Rows from block 6 of a small masked image model, named by matrix and row number. Rows with one number belong to one channel. Each number is 128 + 24 x the weight over its row's rms, rounded and kept within 0 to 255. All counts start at 0. After the name is the row's rms in percent of the matrix's.
After each channel's rows are labels from the 100 images, of 14848, where the channel reaches its highest value: "peak at" is the part of the image that holds the peak. Only what is clearly more common there than usual is listed. The data: crops of objects in photos (Visual Genome).
# convs0: first 3x3 conv (model.blocks.6.convs.0.weight, 112x112x3x3, standardized in use, each kernel summed), inputs 0-55
# convs1: second 3x3 conv (model.blocks.6.convs.1.weight, 112x112x3x3, standardized in use, transposed, each kernel summed), outputs 0-55

convs0.64 090 [100 129 158 183 117 188 164 132 167 178 113 128 139 149 148  87 120 134 114 101  78 130 120 103 138  79 137 127  89  95 118 110 116 122 128 106 113 101 118 109 133 112 104 134 116 139 109 123 132 112 104 148 176 152 135 141]
convs1.64 111 [125 168 111 106 149 107 176 132 131 134 103 117  90 155 111 128 126 152 164  97 116 118 158 138 151 152 151 183 154 142 111 132  94 124 114 136  89 159 116 135 121 114 171 125  94 110 147 120 153 174 120 121 134 120 113 155]
peak at: bottom right

convs0.29 144 [144 153 158 107 109 133 140 142 101 125 129 142 138  99 177 145 147 108 143 117 124 116 149 109 118  58 157  94 148 129 122 142  97 146 152 138 156 155 152 117 105 133 149  91 138 121 143 137 141 123 123 132  73  77 139 132]
convs1.29 131 [123 181 136 102  96 157 128 123 128  97 139 115 148 133 112 137 119 167 106 112 118 122 116 136 123 135 140 109 167 161 121  82 186 100 112 133 115  84 125 115 135 125 155 166 141  99 135 161 115 114 131 103 132 115 110 139]
peak at: middle left

convs0.33 104 [175 136 167  95  39 151 113 165 137 101 138 115 125 116 133 144 136 106 142  95 166 136 148 113 100  70 129 139 136 100 135 131  88 153 128 121 109 114 117 106 122 126 181  99 148 113 113 120 119 147 170  86 122  90 142  99]
convs1.33 109 [165 138 101 150 117 146 106 110 163 175 136 143  94 121 106 115  99 133 121 151 155 138 164  96 127 102 115  92 109 103  84 152 141 116 132 144 123 152 146 158 114 151 133 155 145 138 131 136 111 110 118 171 128 139 131 120]
peak at: middle left

convs0.26 093 [105  99 169 141  91 125 124 119 171 139 163 117 154 135 120 127 124  84 142 162 163 151 103 144 115 130 136 112 171 123 104 123  93 107 136 140 123 120 131  72 124 100 108 129 163  93 145 114  97 142 145 113 122 130 137  71]
convs1.26 077 [115 141  92 169 135 166 157 117 157 147 121 133  94 135 152  99 108 160  95 151 166  83 137 109 120 130 137 127 108 115 145 130  85 131 125 143 112 144 124 182  98 140 113 177 141 129  91 168 106 127 126 127 147 119 141 145]
peak at: bottom centre

convs0.70 100 [114 155 108 133  87 114 104 125  81 134 100 134 108 109 152 148 126 156  79 177  96 117 120 146 153  94 114 108 135 127 136 157 154 142 122 118 142 147 132 144 127 135  90 104 119 125 129 126 147  88 131 136 136  99  92 126]
convs1.70 102 [141 147 136 133 125  94 134 141 114 133 137 112 141 133  89 151 156 150 108 138 127 129  93 151  72 126 103 137 110 152 118  86 175 129  91 138 137 100 173 136 113 114 133 165  92 128  83 125 134 140 143 148 167 117 127 146]
peak at: bottom right; middle right

convs0.65 097 [197  90 131 111 147 116 135  97 132 130 145  95 128 110 142 132 140  98 150 115 102 116 132 178 188 101 138 140 184 107 142 141 117 146 149 142 134 115 153  85 106 137 117 155 168 109 142 136 109 131 137  96 107 122 134  74]
convs1.65 088 [132 129 116 131  98 138  95  92 119 118 158 177 105 119 155 136 127 131 162 151 130  87 125  73 130 154 104 113 142 111 103 155 116 139 131 112 128  73 142 118 114 114 113 130 152 105 160 154 107 137 144  70 156 142 158 102]
peak at: bottom centre

convs0.97 097 [103 100 112 130 167 151 119 133 144 146 115 145  94 170 143 114 115 144 136 143 117 152 108  93 116 131 106 126 119 134 100  92 134  88 144 120 136 115 159 108 149 155  66  96 103 179 114 155 113 115 117 107  87 131  95 107]
convs1.97 102 [104  51 114 112 130 145 132 100 107  95 126 153 139 111 123 161 134 154 109 135 113 116 116 141 116 125 119 126 156 136 142 123 174  96 148 104 164 117 161 128 170 151 138  93 118 107 148  87 123 137 118 156 123 156 106 140]
peak at: top centre

convs0.109 091 [111 157 132 113 134 120 113 163 120 145 137 102 135 107 133 110 120  65 127 111 120 149 145 148 130 107 130 180 164 130 116 143 186 129  99 117 120 154 139 147  96 113 172  90 167 145 113 116 135 116 136  99  47 118 140 119]
convs1.109 085 [121 173 112 132 155 114 172  86 125 127 122  99 107 130 122 158  92 183 128 134 115  92 109 131 126 112 144 127 152 141 154 106 106 120  73 141 117 138 122 198 109 145 156 173 112 127 147 154  92 141  99 188 155 130 114 149]
peak at: middle right

convs0.66 097 [152  91 152 151 124 139 173 154 151 163 179 119 103 121 132 115  99  83 152 124 119 108 122 159 136 124 118 118 154 111 114 105  93 134 123 153 114 120 155  96 151 188 121 155 181 167  98 120 132 139 126 108 131 122 107 119]
convs1.66 088 [135 145 118 136 140 136 104 151 117 123 173 152  83 107 129 100 133  94 140 130 117  87 120 111 129 148  76 127 152 166 170 122  92 151 132 144 137 128 122 111 123 150 152 124 150  92 102 117 145 136 143 101 157 137 155 112]
peak at: bottom centre

convs0.5 111 [128 127 136 147 103 165 123 126 105 135 131 150 134 130 129 131 148 125 119 137  91 137 122  75 136 149 139 106 145 145  88 109 129 126 176  99 121 157 135  68 153 143  81 134 152 135 133 158 108 145 121 137 145 121 153 122]
convs1.5 117 [ 84 148 143 138 151 133 176 139 155 115 145 110 101 132 141 126  90 130 136 140 139  95 111 113 156 147 125 160 140 138 178 102 138 136 146 119 145 119 128 148 159  86 129 134 128 120 139 124 119 134 147 134  86 172 159 177]
peak at: bottom centre

convs0.15 100 [112  86 134 176  91 130 114 125 143 127 148 151 102 132 133 113 125 104 106 139 145 148 110 115 141 101 113 133 108 142 151 106 115 112 181 116  98 124 117 111 133 114  77 153 126 124 141 136 142 135 221 102 132 127  91  65]
convs1.15 111 [145  56 120 131 111 174 116 104  97 130 154 142 126  77 118 130 127 178  90 146 149 144 116  97 144 126 109 106 140 132  92 158 140  94 156 107 101 139 104 104 133 168 145 138 126 170 109 122 106 170 122 153 150 148 124 115]
peak at: top centre