{
  "model": "masked image model",
  "dataset": "crops of objects in photos (Visual Genome)",
  "train_examples": 123503,
  "image_size": 32,
  "crop_scale_min": 1,
  "horizontal_flip": true,
  "color_jitter": 0.2,
  "method": "simmim",
  "mask_ratio": 0.6,
  "loss": "l1",
  "arch": "nf_resnet",
  "norm": "none_scaled_ws",
  "hidden_act": "relu",
  "channel_attention": "se",
  "depths": [4, 4, 4, 4],
  "kernel_size": 3,
  "stem": "single",
  "avg_pool_shortcut": false,
  "dropout": 0.1,
  "widths": [64, 112, 192, 336],
  "residual_scale": 0.3,
  "init": "lecun_normal",
  "residual_init": "zero_last",
  "optimizer": "muon",
  "muon_scale": "match_rms_adamw",
  "learning_rate": 0.0067,
  "momentum": 0.95,
  "nesterov": true,
  "orthogonalizer": "newton_schulz_5",
  "adamw_lr_other_params": 0.0007,
  "max_grad_norm": 3.0,
  "max_steps": 13500,
  "batch_size": 256,
  "epochs": 28.0,
  "lr_schedule": "cosine",
  "final_lr_fraction": 0.01,
  "warmup_steps": 270,
  "weight_decay": 0.02,
  "adamw_weight_decay_other_params": 0.01
}
Rows from block 13 of a small masked image model, named by matrix and row number. Rows with one number belong to one channel. Each number is 500 + 50 x the weight over its row's rms, rounded and kept within 0 to 999. All counts start at 0. Numbers have three digits each.
After each channel's rows are labels from the 100 images, of 14848, where the channel reaches its highest value: "patch colour" is the nearest of a few named colours to the mean colour under the peak; "peak at" is the part of the image that holds the peak. Only what is clearly more common there than usual is listed. The data: crops of objects in photos (Visual Genome). In brackets: how many of the 100.
# convs0: first 3x3 conv (model.blocks.13.convs.0.weight, 336x336x3x3, standardized in use, each kernel summed), inputs 224-335
# convs1: second 3x3 conv (model.blocks.13.convs.1.weight, 336x336x3x3, standardized in use, transposed, each kernel summed), outputs 224-335

convs0.69:489525462557550460529475512462521479426442619433521535452532488439486554554550552375536436427466476582517464456492599478431524539472523556462501473522492524471552544495482522524466512539624410427443591427456490520490504472513394521366446572501518533664493458482577484527502508508451507466512497597455543390469458529539525559521443526569
convs1.69:616453507525427538472544545534523504488610529466499472446421467478518552500451597471438476482472466528496444501471562528430551535597553534550546491526522380485543560519471528517481563628511385566551473494528469434474494558554600533569507475578440501516491498506492393514462484474512423468513613553546476481527520498487440412485466473483
patch colour: black (33)
peak at: middle left (85)

convs0.164:527489559554515493519497524476464467442474457437478517531397508471547422471611495350497481515580508471524470498537503461552426480523522520563527596486511532528517533569552436517524503501479530516522498545357498494525512469468533544458547463500503506452484537494480582512502418519495549465533397526563501540550487503583493470530505570489
convs1.164:446571483499500519531433434567461495572459463469505488546513538555561479469606609491488466468502516491537375468409494391440560539519439453557489475464456488589475497501554451508539474558502510553582480433537457535471481512513469402459505456420407512531610426437456460485524504545463532535480456537453485457520537508582419517455531458553
patch colour: white (33)
peak at: middle right (78)

convs0.138:470569478517468448535486591481466507490490484473537465480539491433590558468552506469401563436508501456427536449475581553506473495506510520530517502483401509434561573533495510504476526501518512531484534377532518492485539578543447523507455512548516573463575534494469484477485589405500509481587421526589440514526456526490480490480480596514
convs1.138:508520473523495501547492517449481500634395468480552532588569549476458515469450475511529443432548503577467542487528456503472575578519516469385511543484507562531478481548480571566500421375561454539430417554490421522484526472589386488561474536468558412598503538550508428587553497461465512461554512483532543464553442523451534545503478445465
patch colour: white (32)
peak at: middle left (42); top right (40)

convs0.330:483553560527511509568517481534523515467506507467514477573590485595462501517558451467516582522539507498418555541547453527548495501519462532471431481507393510546500551552552517453462514534439518549477475576450446545508477428553431503474452454473503438475509567557477453451564489479447455563544507543518480598523533470461569578557556530515
convs1.330:444426464468519413593504480519356441535442546515495482533613515554587517514548489428529452456458461440532527447504450435472527535423463432473427443502527509530553461513476528473619555373516512519562463515404398497523497487418558548471472530475377588540552469473435437463501558503530431469470464459454509591529512487589513561445573505574
patch colour: black (28)
peak at: top left (68)

convs0.151:446506542525529507564495568483530503495508541433486558488529493454559473460497451428492622465507511427484570547539500471609447552544538617458518572528568572439506522498525532569523505520571486411530477478477554518485512477545547493534493472477488479637499572542511444425498521445479418485494555568560543549433440495454578491543523521513
convs1.151:562501392550554462504572646501449585458551441469563534526507531500556468522420487534600518607487570516493426477543392518543456477552405401478520490549579596509421504448561513472551494405499492494597459508451478418420510508495423489403489501504406431528508461472439481485544503511472434487523449430473473469542537473498484528406482528487
patch colour: grey (65)
peak at: middle right (95)

convs0.135:475487507395460577462517530572532478531564508506526522592532525507524360456560530443527532456502517538568503491486509526524580417502456490589504538413515447473462481461512462562508501515540498599542500474381496517549442460425496532419535456510506501424389544528517476388478526606525575462517519498489458429489528478610460545502556485450
convs1.135:621530468504483447536562486523482434510520483646510458617530508513546464481476570490466464585460477509454608533524499489466481440414407519603496488491498565481559508529538519485461554533511525466557494436406488517385473576460451495437542485434517472410496415504563495518491489464468531409490480484521558396545481472478569559468540490542
patch colour: grey (67)
peak at: bottom centre (48)

convs0.174:411492528484521517436539516513423500468478483349474516428430520416634566476509533455460486566504488432466430498508461522625511428488478417503527485516571522483500547479484482483499502493556532570508524508556563560502520535480590518550526517441517591483482466479491499596551486407538460486506587487515562471416465494439517393570530528466
convs1.174:511549467509514467521451467628493500517411475517584439494465485522482449539541507527482518582469516457494476463431453493497536499440436442423505503507480611483513453642512511456539658460455468454527486519489502574512486510502468515485516526514639383498503564496511545419521519490530479551368518466599457499573479503568476508520493582522
patch colour: white (35); pink (30)
peak at: middle left (48)

convs0.44:499507402498508496544522546456570458573485552478437432446521509502564544545458460511520494542499452511557552465463533544397549469459470528481461502542416496568533413488437543486525539501420554466538505425539531544546502482537458536471447519528541379522515545463503533449467453575612494541519501501508484480488526498473481446448616507454
convs1.44:498566562566519456541470556523566574417487514399530348504469438524402506474452559557448427459498506495583586535472507587431533438487518540527555494525509400470510524571471488561465439563497533514456552509558494448536505525488487497421502485489511568456424522487489521530524448545519542581480333538518550490567466535599464517551459465551
patch colour: grey (74)
peak at: bottom centre (87)

convs0.324:485478497577579532380508475555454533502597536486552523474472483462567474533511497475381542515437608467449513548436502455483487585638510546515512594555525579399475521527503468546485489474573381568548504482528527509440471560493455483655492548416504627458527464472452556423543576477548552448545581473573566578569503483424506541568501515521
convs1.324:468595451485489437514494499450572488453463490475529437505545492572552453444491549408500494501567507573483486502497480411405510488504478524440460483491515559525522503405522593483405462519577599537578509588462523579513500432461417490646506535459451429476546521531403433525505532499450525476520502398449515443365429594528437425569458536511
patch colour: black (35)
peak at: top left (71)

convs0.225:482481500490471600504536504486521504501526478458529472513401513591515553452630541503471537494489504433541508617531442463520466436546509569567503544450499516495501449541476489509565544476472564575528502465437468481533485522480499530542555421488548502468569549471439431570450709459493462461443380475506441432535500496503491512601545517583
convs1.225:433507500434553505468484472491392502503463555473444452460436651459449563511449570456564482457440485506542428481497536396472503501530530591540485504534634444539476435533427480423440497565424470495572485497520400400445505454498484542554488513538531542564580589535535439549525498466466617526455444538415507601507586497529487471491523466471
patch colour: grey (65)
peak at: middle right (97)

convs0.149:407597583443526551509524555513495537504564491441532475569457557500514511482559552548386495374531490532622443519565500507454444499504502491583483497473511516476523541532464572504512516482523560313575513503508508504576507512517544498465465530499539541407485483557340506346488590528531513429476472519514416518494538482605517484565439592391
convs1.149:459473532543526588555526474543353459555480516501542478489490495510430468472493510496508513500433533514489515494523497499469507556430555397589439568482424541518498506509479504481576462457497432444526451504611535497576543510522428485483486472482543454564517541465545486457422508532560476458464478500536550479548476453601603615511480403473
patch colour: pink (30); white (29)
peak at: middle left (49); bottom left (38)

convs0.179:454474488602426541505534485519498528543510539513450462556528527422524498577511440490481433375547539540501509530532500536492436449539524547499459485473536493499483516488480533516519503512534487509545488476523502528565441509560399461464501579519475502479494508476460545478538497644541537370526518491507522490506495370440535526490566433560
convs1.179:533561468557473518451507581510414477496490469464538454496487464455476603510512560515545407462587503473455468434459469450420477532563465504537500490510468444512543418577456530528591401521492486565460607518555496446543436501554473528504519518534421487423554472543475453482559363494429549559465533460591491476429537527535443624505405562524
patch colour: grey (64)
peak at: top left (30)

convs0.22:457467586497457588481461476577540506466563443421475540517525532595520600423525535485608473422494517442468510541515470547506515398461502484468480497570547511486518530498503431506495520454452546464511461526476510499515533396514356478458541435434511492569478550556460480527536489526447530505413399494420486602492487388445519555510570503507
convs1.22:480547466514475469456483433496413389491503470480548437459468484477513601556503439538572552459552453459439540539422466495525521554517487435441503480508426435510502538447475428477509494505535465497503485460476398554447516515466474488535415471448420531572485456466562513450491491529587495599414459443540552626389491500526516492403557530474
patch colour: grey (64)
peak at: middle right (49)

convs0.58:290545493526513532504448497534500471459441493493440611461523415534527580528502499451419476478434554390462496506489511542548539494632512546485482501449469483504531493502504572491535480516523465517501489447581503510546509498524450526465538534418505495545506551498472576452545510468530516438559436532468526503418491417465526555502500622444
convs1.58:621489515514525502513503527544529536469516552503487480503520449469518541440478478493510505535535416497507533487499526428519557530582528502367447471496522494569537480487524465612428479512502404456507512489520447541468514428524490488533493607587605517540497518447532412451422522517493438550597520518534427464544563502477520452505460448463
patch colour: red (26)
peak at: top left (56); top centre (44)

convs0.41:442494437495515431555531532495459546468473513569509480563447477497562499499496575545442469471538528432488547511505535467405405488466500523479514517508471538545520504513525491542543499516543418662532574416520497485481529476493461511399462464469523466479504513490434433457464561468406579476513521526495534496481488479492527449492521525448
convs1.41:522535381481513513541518468511492494404481486521501438459463602505460507503481543468556440452531452479560478529465526501468541466472496437391518540490528465424536524468513543539474462452510471518595532454448460481505504532464510527501408560531451550489508547489560406511494445575563477371578563444490520488518428523512477520522536443414
patch colour: black (61)
peak at: top centre (91)

convs0.241:440530526538421456574475495462521478489526549513486467487497483490548529465496507421418422571546489483496470505482539488436461474520524445510497499454406528545543469480499483480523541482467602516507574417523510516433501553479497527509473505519581549491524473517549579457485521544516476444478479481503500480490495502457491483517608491428
convs1.241:451646532511485440510494436672558536396529506440566500469482494544429486546570419438519490468467539470510515491581554497487543492492532438421488505540572340501452531485411511444483433509540521497500489523512480431555436476516498469576485593507503490512555561423494424431499485548490446458416542509438520519474411583524524566442432496435
patch colour: black (39)
peak at: top left (95)

convs0.49:432500524492480495452532545467448551439434530464453533495482469576618515476479509475628588510492481438379526470498534398558482496540464574490563493524469597548552516485541541479538553590510501647624438408507512502419512549481476531429492501556510533471533501490534450391527576450466499505522567520548534484513534521416518493539444570540
convs1.49:609563474482471484530512516519511463444431599543547550519539559528493546511522517487416509504459577417545479408465507558505478474479507559578505469535472469469538481500464558514545577553565543538440533447412529520498478528517582583567535541549408520456480561527473454602532570447488427437515514462492553472516549551500465472509532532416
patch colour: black (73)
peak at: top left (83)

convs0.27:505434478439550553542487593469475489531552518446471469437454514486479561519560513568510425402490464477489445482563477515462458497449492354493461578498462491539542521540417553477476488604498491421547551495582533502470460436575489480504519462555505444566534584495492498404525532591492505510508514560476528482467571435497538491544591482386
convs1.27:421532479565584434510408431506473524530522466480518518516470487630575615513572543446480462501447512492529544509594443511532510451408451482377444488526439492389520475476528546474426406489539504542442491521447531590535608578475508479523432545490449507541513476447521466530560438562517520588484630509443418541459426610505468568475557480464
patch colour: cyan (31); white (26)
peak at: top right (72)

convs0.62:409486520528541505478458563473611485551548515438508513504570497525562582548561541535521465482534450491447510466536480579487453509458534440495536501499440500450525510511452433467491523512468384449513470486545521554495610484508401510460505545511525501525502586489424532427524462532465548444503486582470535482499517461567482461542503485455
convs1.62:459512485497608389497559500555611478537490508494550499467447486581545520498621629428462488517423523514538469441475465505486425535536533493441448508472498459454526510587516478510462506502486594511428569544334503496507634470487512469498456539477575423542514526358501503496524428569518416635511524524475495581489551521486551574535561482484
patch colour: pink (29)
peak at: bottom right (100)

convs0.93:510570417539483410481490519548574489533447536523567513514460525571514559527495496444367533539517522511501466499505520428382449413529425505494518462569463470515573560540566520558543574547476586447566479466491519563493579430551478554431462497482580551493511510439504496358523478520522469444479435490505522540428494527425612527490560591466
convs1.93:502418549505547516499619521572572534532474507475464438581466533583464527408453550460399501515535447641478524489526548490422483474500536518512449519365484489466548522552529533468391529411446499516504446492553511537582563449473510477480599537552545479403475452493507472567453460465546410491460550485411526478467582448543541529472532478583
patch colour: white (40)
peak at: bottom left (96)

convs0.191:497516475499464488494509553478519472615507517507442482422552521391549522497488493495538492521379541420559547481435477473508401471587489485542500469502471451507459462435521421493544508540503499453548533496523563498496512459472427505571500520534473484498506561500488549513499309495583505510563541481509512523505472485444536535453586507361
convs1.191:396586502481527502477625522527481507501565511532500521532517440510472556505455479475427526489551530514454527535619578465494452501496499545481482508491402531440445427541481472507454396471532522593418569453501457449527454479528492551485536436492422492427437408556518532513543540495466661555506601512500551476532482505580426472551368499518
patch colour: cyan (43); blue (28)
peak at: top left (86)

convs0.167:472535528505485494501566490520465555480488542404499520563462484503564513536524533480472540455536513483457489547532632447529499489460486547489531543450565488530510549442508489540505536510528463563556503452519540488477510523532577549376503461436584552378569436491461542385531450409456507422487475478523470432528525438446516495510516533429
convs1.167:447552551546502577536609485451546479391452586447469501489579404544437536434504486438556579430542576580523449436496559461519471419549463513487448565521564459400577491539447493494501366538508538512463525450513453397497494503586443524511404623527477501487491480515413455461556478468466471539516419570427384479549426487517498481428478512508
patch colour: black (37)
peak at: top centre (92)

convs0.212:511487464481540556535453505470444531535510457577499470540462524500490567497492474443473440336512555489379541619413446464496456547517493492445466567476589516528531462525491597532545493510511511491432553491519477463513473393493455464533526417560462460515558571486535514456519521511488445488595564480458534466537445469429445455543638404530
convs1.212:564436510461452543423617531481502531480481483571499430545453463387392510489611421510496480475421514523439483479460469543417438509469585487589510504508501507491488512448556441391492486508412364466543464486460614535442463471546486474483526463504506555488603528529534547463514430508546512419469539460591476449460513453483425528400424507422
patch colour: black (30)
peak at: centre (84)

convs0.314:459525472473482507488524536498537575447524509443483458563454464562555471505554509555472510488525491438426460547509464458546435493466502486605535554486540534473497447522511531481524573507490434394517470494501495515497483496560405522502452514427555499547555563460483534419484550487473493449524408517511461354595468497471444504589554502461
convs1.314:513474520488525457493480534416467438470520504518541444469477508410497488543460553428505524529472498470455553533534460447480481501447459436402530512537530470458428517510499474484582507433479492435512499423404457598458500350495490518520422483525525577565509462476532546498501535510507469471479500412503451572439480442467469504413492514465
patch colour: grey (69)
peak at: middle right (79)

convs0.61:487508465499598579476491539538444488487503550547469554485480473456563564463622517448355429471462499488604461493544411523505407507516514391592463604458500565550532479479421515497484521505566557386558518496568503451510482446536555517497445514549502473477499527539444515531464431505506530532488455542500538484486381474548488430537546512423
convs1.61:425578511557558527518456501511543494529425489509515559596506552558501557455466448482525438487538522454474553491551463492444436513510459491551580494498307464567481490455554424430494466501591521522392520562532494627451515574424495516482444499494440467457547469464530499549468560529629491472465517512480473455516440520599500532508479388517
patch colour: pink (27); white (25)
peak at: top centre (100)

convs0.220:394683529508490479530500511508519468520506535485448580418567496499558494441514545500615423315433499471495419480434472448504507581529546503479503476568456522544492609548528506467461475499503501431493591521534518543469505482532465478525502578475513492592484529522506471431590524439547407571511495518461433545464500500521533521512536473494
convs1.220:568281535416485428482459493571501505419478487572515466581523534500480479506535484533430556529514543536510505518384472481438452465448490576579497467509585488502506492482517464507500580490449469495462472442447572429504420569433582520438514569552582514480418489490512517520434518485482504465583405504596502413537564400507501438525414555547
patch colour: orange (35)
peak at: top left (99)

convs0.144:465521574417490514510537507456505539410614484450542500427462609501438518476530522536484548465543533450687551551538455508508477491489526678539474469568501504420542542515467508448533433508508546520501525426551523492560510467612542505393495516473524510339418574553466493522486506515544524446515443478504532477514527549490475465508480517440
convs1.144:529381479466493517559532509447472470470540517637535442512495492457548487482450464500468564559522504449527617477555445573503457540423440462499483450536496594429527459455490487476528507524539503465461489508432617495415481511493524517526546526497457526523433481493556510481520566549520442422473450434601619473546433514405467545441420487382
patch colour: pink (29)
peak at: middle left (40)

convs0.12:498530511558448494492583502517527507500544490495539499501526480503527449436527483353545539492519501570419504447506462558421546475443491565460438562433429508518493490539583503462484506458536518631505518471403483557533503501490413526468492427472524554445476522509492455509544525466572537475546447492482481641496517489536513537349442561571
convs1.12:491510479434499468519558493535430500553543457436521460524492476534524394483432542463467517579515520516472490510502449414518553412432459486594429514511497537631537495539581467523459444550532430480543483508526498536493496471421434541447474495423442549511614461403433527462504540555495494488510440508378442443521509490523435530555548510627
patch colour: white (30); pink (25)
peak at: bottom right (39); middle left (31)

convs0.125:473476498477465450611478568375552482459418458443543502479581470587549512517486522545532415533433499448446546480440528455513502474466456581484558475447522568547550464528432480451486551525526526524566578488484509508465520460464429543511492405570530515659552433496429513526442450467460441496480486547494517418489449496461412536515535417456
convs1.125:558553480512482470465504507614485541441498387551516505562504420510514477516580522523497536510490500437523547493481549533485475526487546494505512528508582439479434533467459493493532564539508578415466506504514515584433459470457560496536464408501444492461504532488566507455495535464491462528407482480508454514458564450480449488510546526521
patch colour: black (27)
peak at: centre (54); middle left (46)

convs0.84:506592464569527589540508531472482511457496484487518504567495506461504641530448528471455526478529531546439540533484506450559527545532579503451472538481513556434534561495503590538493501463577490419486559498478518511441473573557477488471433410415540571521534516446529412461535508427390410404522459514461550415464386488456476538504464581504
convs1.84:463469539487449569450543565460461587599552511416508425458451451489511573523450480469499514539555457475545390535432483550405514470473502517489528536486450527529492531569612542510438523511533357505482499506648467457552497433428486453540485464593485510548563521509519491474538443499500459504435478507493507464378600521522499435453458522577
patch colour: black (36)
peak at: top centre (70)

convs0.34:506443493470578503530491500472560504440531492474498507499551491578583542592505399515481529541511519514431469473469404511538497529495505470477438535547577515564523567490501535485483449536562460584497553408524475468466453431526397434492533615452425510479484425522566572518574532500546557462453553509438478483521464543445604574517539494423
convs1.34:534567502536454441510429496511563493457504577495526587534436482528494523471502555522419408486541405437491568499580543537560546571503464534458613443550552503503494494466508464512547568531542432559505537506467568601423490481449463460481544490399575447513465603475553475560526477454535523540522604469501513496530497592452487498572487544460
patch colour: red (25)
peak at: top centre (73)

convs0.150:590497504562520571477528506533475486546480484395514539526456540430338591532420483496516489524569579589481508606421467530502508478483492532503548491543601517516493518470523526458519495523497600586500540462539569418432499476551475463524577453548481514489536459482451505424531556435538508423493498434454497441490502529509511470498565517506
convs1.150:477409480470498469454619522548362565586457454510470425581458510404509489520419575556529485484455500526462489445477488477392567516495548466397458506485441481428467499563498522494461447503465495499520532630571465456521500512431411535590484521436436479540541438594556527428548577472476578476455544468490476522421580504468415484532518567435
patch colour: cyan (26)
peak at: middle right (39)

convs0.33:451543548535503532556476526542513496517444519472542531600421464511518631538482472480563491459483519482461473494513417467626356529494485560442487499544520547493559582544513508506526506576504457404534441540517513516524541513503489516520519497465532538596470409462483553510555570482523495529478477526436555451448491478434541465534547549466
convs1.33:533527459564537510500467602456446531493472473591570527443457529479428474531527515521571454466522511502484640535565459532483458578468431463511443492514516510539450422412505540558576424467545436551575471453450571442522469518552511458450390530427444408551409458438489461526486529499617515523509557457583440554571474496494497578407443543402
patch colour: pink (31)
peak at: middle right (94)

convs0.277:438557559496480475505489550508470392435495555452498485479430455479425529460579537565527492606493474486526445484537530610537510452412516460518517466635461537491493592505552434533552524457515429543600484519538525531525626517549581530543433551439520538417413470504473486522531537489538568475448510531541406469484491534545616459505455562521
convs1.277:532515573470540575516514455528419475535401444492581482529432514406356412502621526571406573507439548493541503454479539431483439538492535439543535557477482488517461517528435525493528572540493537543578541475507504500427602490437446548448514479428519465445461534543413554471472523538502554490508467481464518505586410512542510497544535495498
patch colour: white (55); pink (25)
peak at: centre (62); middle left (35)

convs0.297:618428594518530504559515509511505523433494487522554540529464535481545592540527452479498554539451505445435544532518456470645409518550512561440513514488417533552565454445463538470467482534486455585527537494562545495496511525473498501513479530476514551494499470460440480581483601453547538539459538495493544450458501499491503473509443432528
convs1.297:559515437541524445514576547486442530476583450579568484455426474523472496425484526565510502532474533580528547546606407505548387524512408590556520439527535505507539511416447546542524501399555432534527517520514595511515504496541535470505474527489402542473441532483489520503510522471591504550475495446463414475559547537477502539403395520397
patch colour: grey (65)
peak at: middle right (63); middle left (35)

convs0.239:531542500448674559508473515514503500472495530497433544457516481474499534436571520488320503470476453462490501486538470500546472575514440481497508599535497459485507595509516525517554513497459455381555545466482513528500546496490476531499493462405511558481497507536488463517497454477522504514516495549533472512532520421508488476487441744474
convs1.239:488461491539592569509543538458467508601478560501473566581527487587582528512449452565557445558514493465429508502551522465532495492442517534450571533410459507470475483516519567451498495442509447498479528536503499500510603525445530502531520492458562407395467442486486489507467563514502488561494525522473591494503438494496536509514529375512
patch colour: white (29)
peak at: top left (63); top centre (36)

convs0.317:556559527525480520545535485484504531452503458514512508557443546435560540518490488342551557525605559545418487483493458555424455440516538480428529463576443451546556536485542569543531547493506462540477517409499517476595584411542500518500423490451550515608468543457521466440558476433483458513510508591535532498451506524486636574518415559450
convs1.317:510514555520508473427572453446567527530537513522433451447412507583373576531541455550597447431547397455547486508438484545438479495488529538543478527520479472452604585526555523458460549497478489450499442489484518523536519458563547502523467550569553557528509529489622496556520448496534419385412551586485447481501491454462597505490472497432
patch colour: black (30)
peak at: bottom left (55)

convs0.109:564529522441526440481498539523496476465446482528456545559467495486570600442518489577529431505523469408441434494524507635616434496428313566476490520502505463463517531501481494430492520517413556559546515526549504499531515527545521520426523461472494449485440468503514503520505491465578578517443420534492426434491506469444458534486498616436
convs1.109:456558504441533539517462466482520545552505415506466534508451558506485564538486488518515483486488507454514531474503513462540504522595466536513471550504515456548497467497521451392524560500546508524425467505555526507475492519536498456395437370411514412558487423412476533437519438466491586536513525538502485537492494451480511436440484501608
patch colour: grey (63)
peak at: top centre (69)

convs0.26:504516457543491424476508556521409427496438525497452519399416484495510550466490526474430463574443456420445482492536498558471439423468500438513480509485460550458503509482473429493491543503516475600561518540523548537404508523506528556519533502489545530518413472464441472573477532412450558525458502521534487466408439457431499446523516550501
convs1.26:547573573491535425545450501529447443445466473543554458587471533541508427544591446533446481615363482482406632442484462463499459519433474465624528472526486473477514489474446523512492557498507514487526513505502598549515487470434468504464499469421517423431403459539446543488511544510528423531481541493455525512480418571507476595511426470551
patch colour: white (61)
peak at: top right (50)

convs0.9:446534532431558484516523485556547491429520508528427481431470528511572549413674519455376556457427474491564444570566458491493420438501466561519478542522611486456529565483511507482514483495517468600493526490540506524534440408540552486434462560455478450474492588482392511616527576472472584496522425554460433472551530387521466500583519555524
convs1.9:512558474444520434602527415451443393505450560446540465589443515474569602523512513470551600489462462541497507502462411542476578489432486476490491543519607508491539511517487496427596562583517408417440510459472510611525508574544582521458505493434536448524562430472499441449494524475520421416462463544532542428521555500517448576502524431530
patch colour: pink (30)
peak at: top centre (98)

convs0.66:434514462553542454494533552550439492471442558546444581497507436563573553489473637557428442548464447437446512403487411397479537516530513566548555478487556533504460526503493535426518550593481565489450534483472563493502495544539350528479525486465519512509469425515479541404464542427584423514500421495496455451450506450412508487457500548448
convs1.66:417596462541531473529577441533473513531532469540477519532466511593483479532478464474420492471508478432497465524515511530397478530446455424547514468535379480425472507512512506523471473504505465447468523517495429507543449598422556519511497534417487553551465459504524464411516552528584524534519482475474493496535483522534458567536494507553
patch colour: cyan (33); white (31)
peak at: top right (64)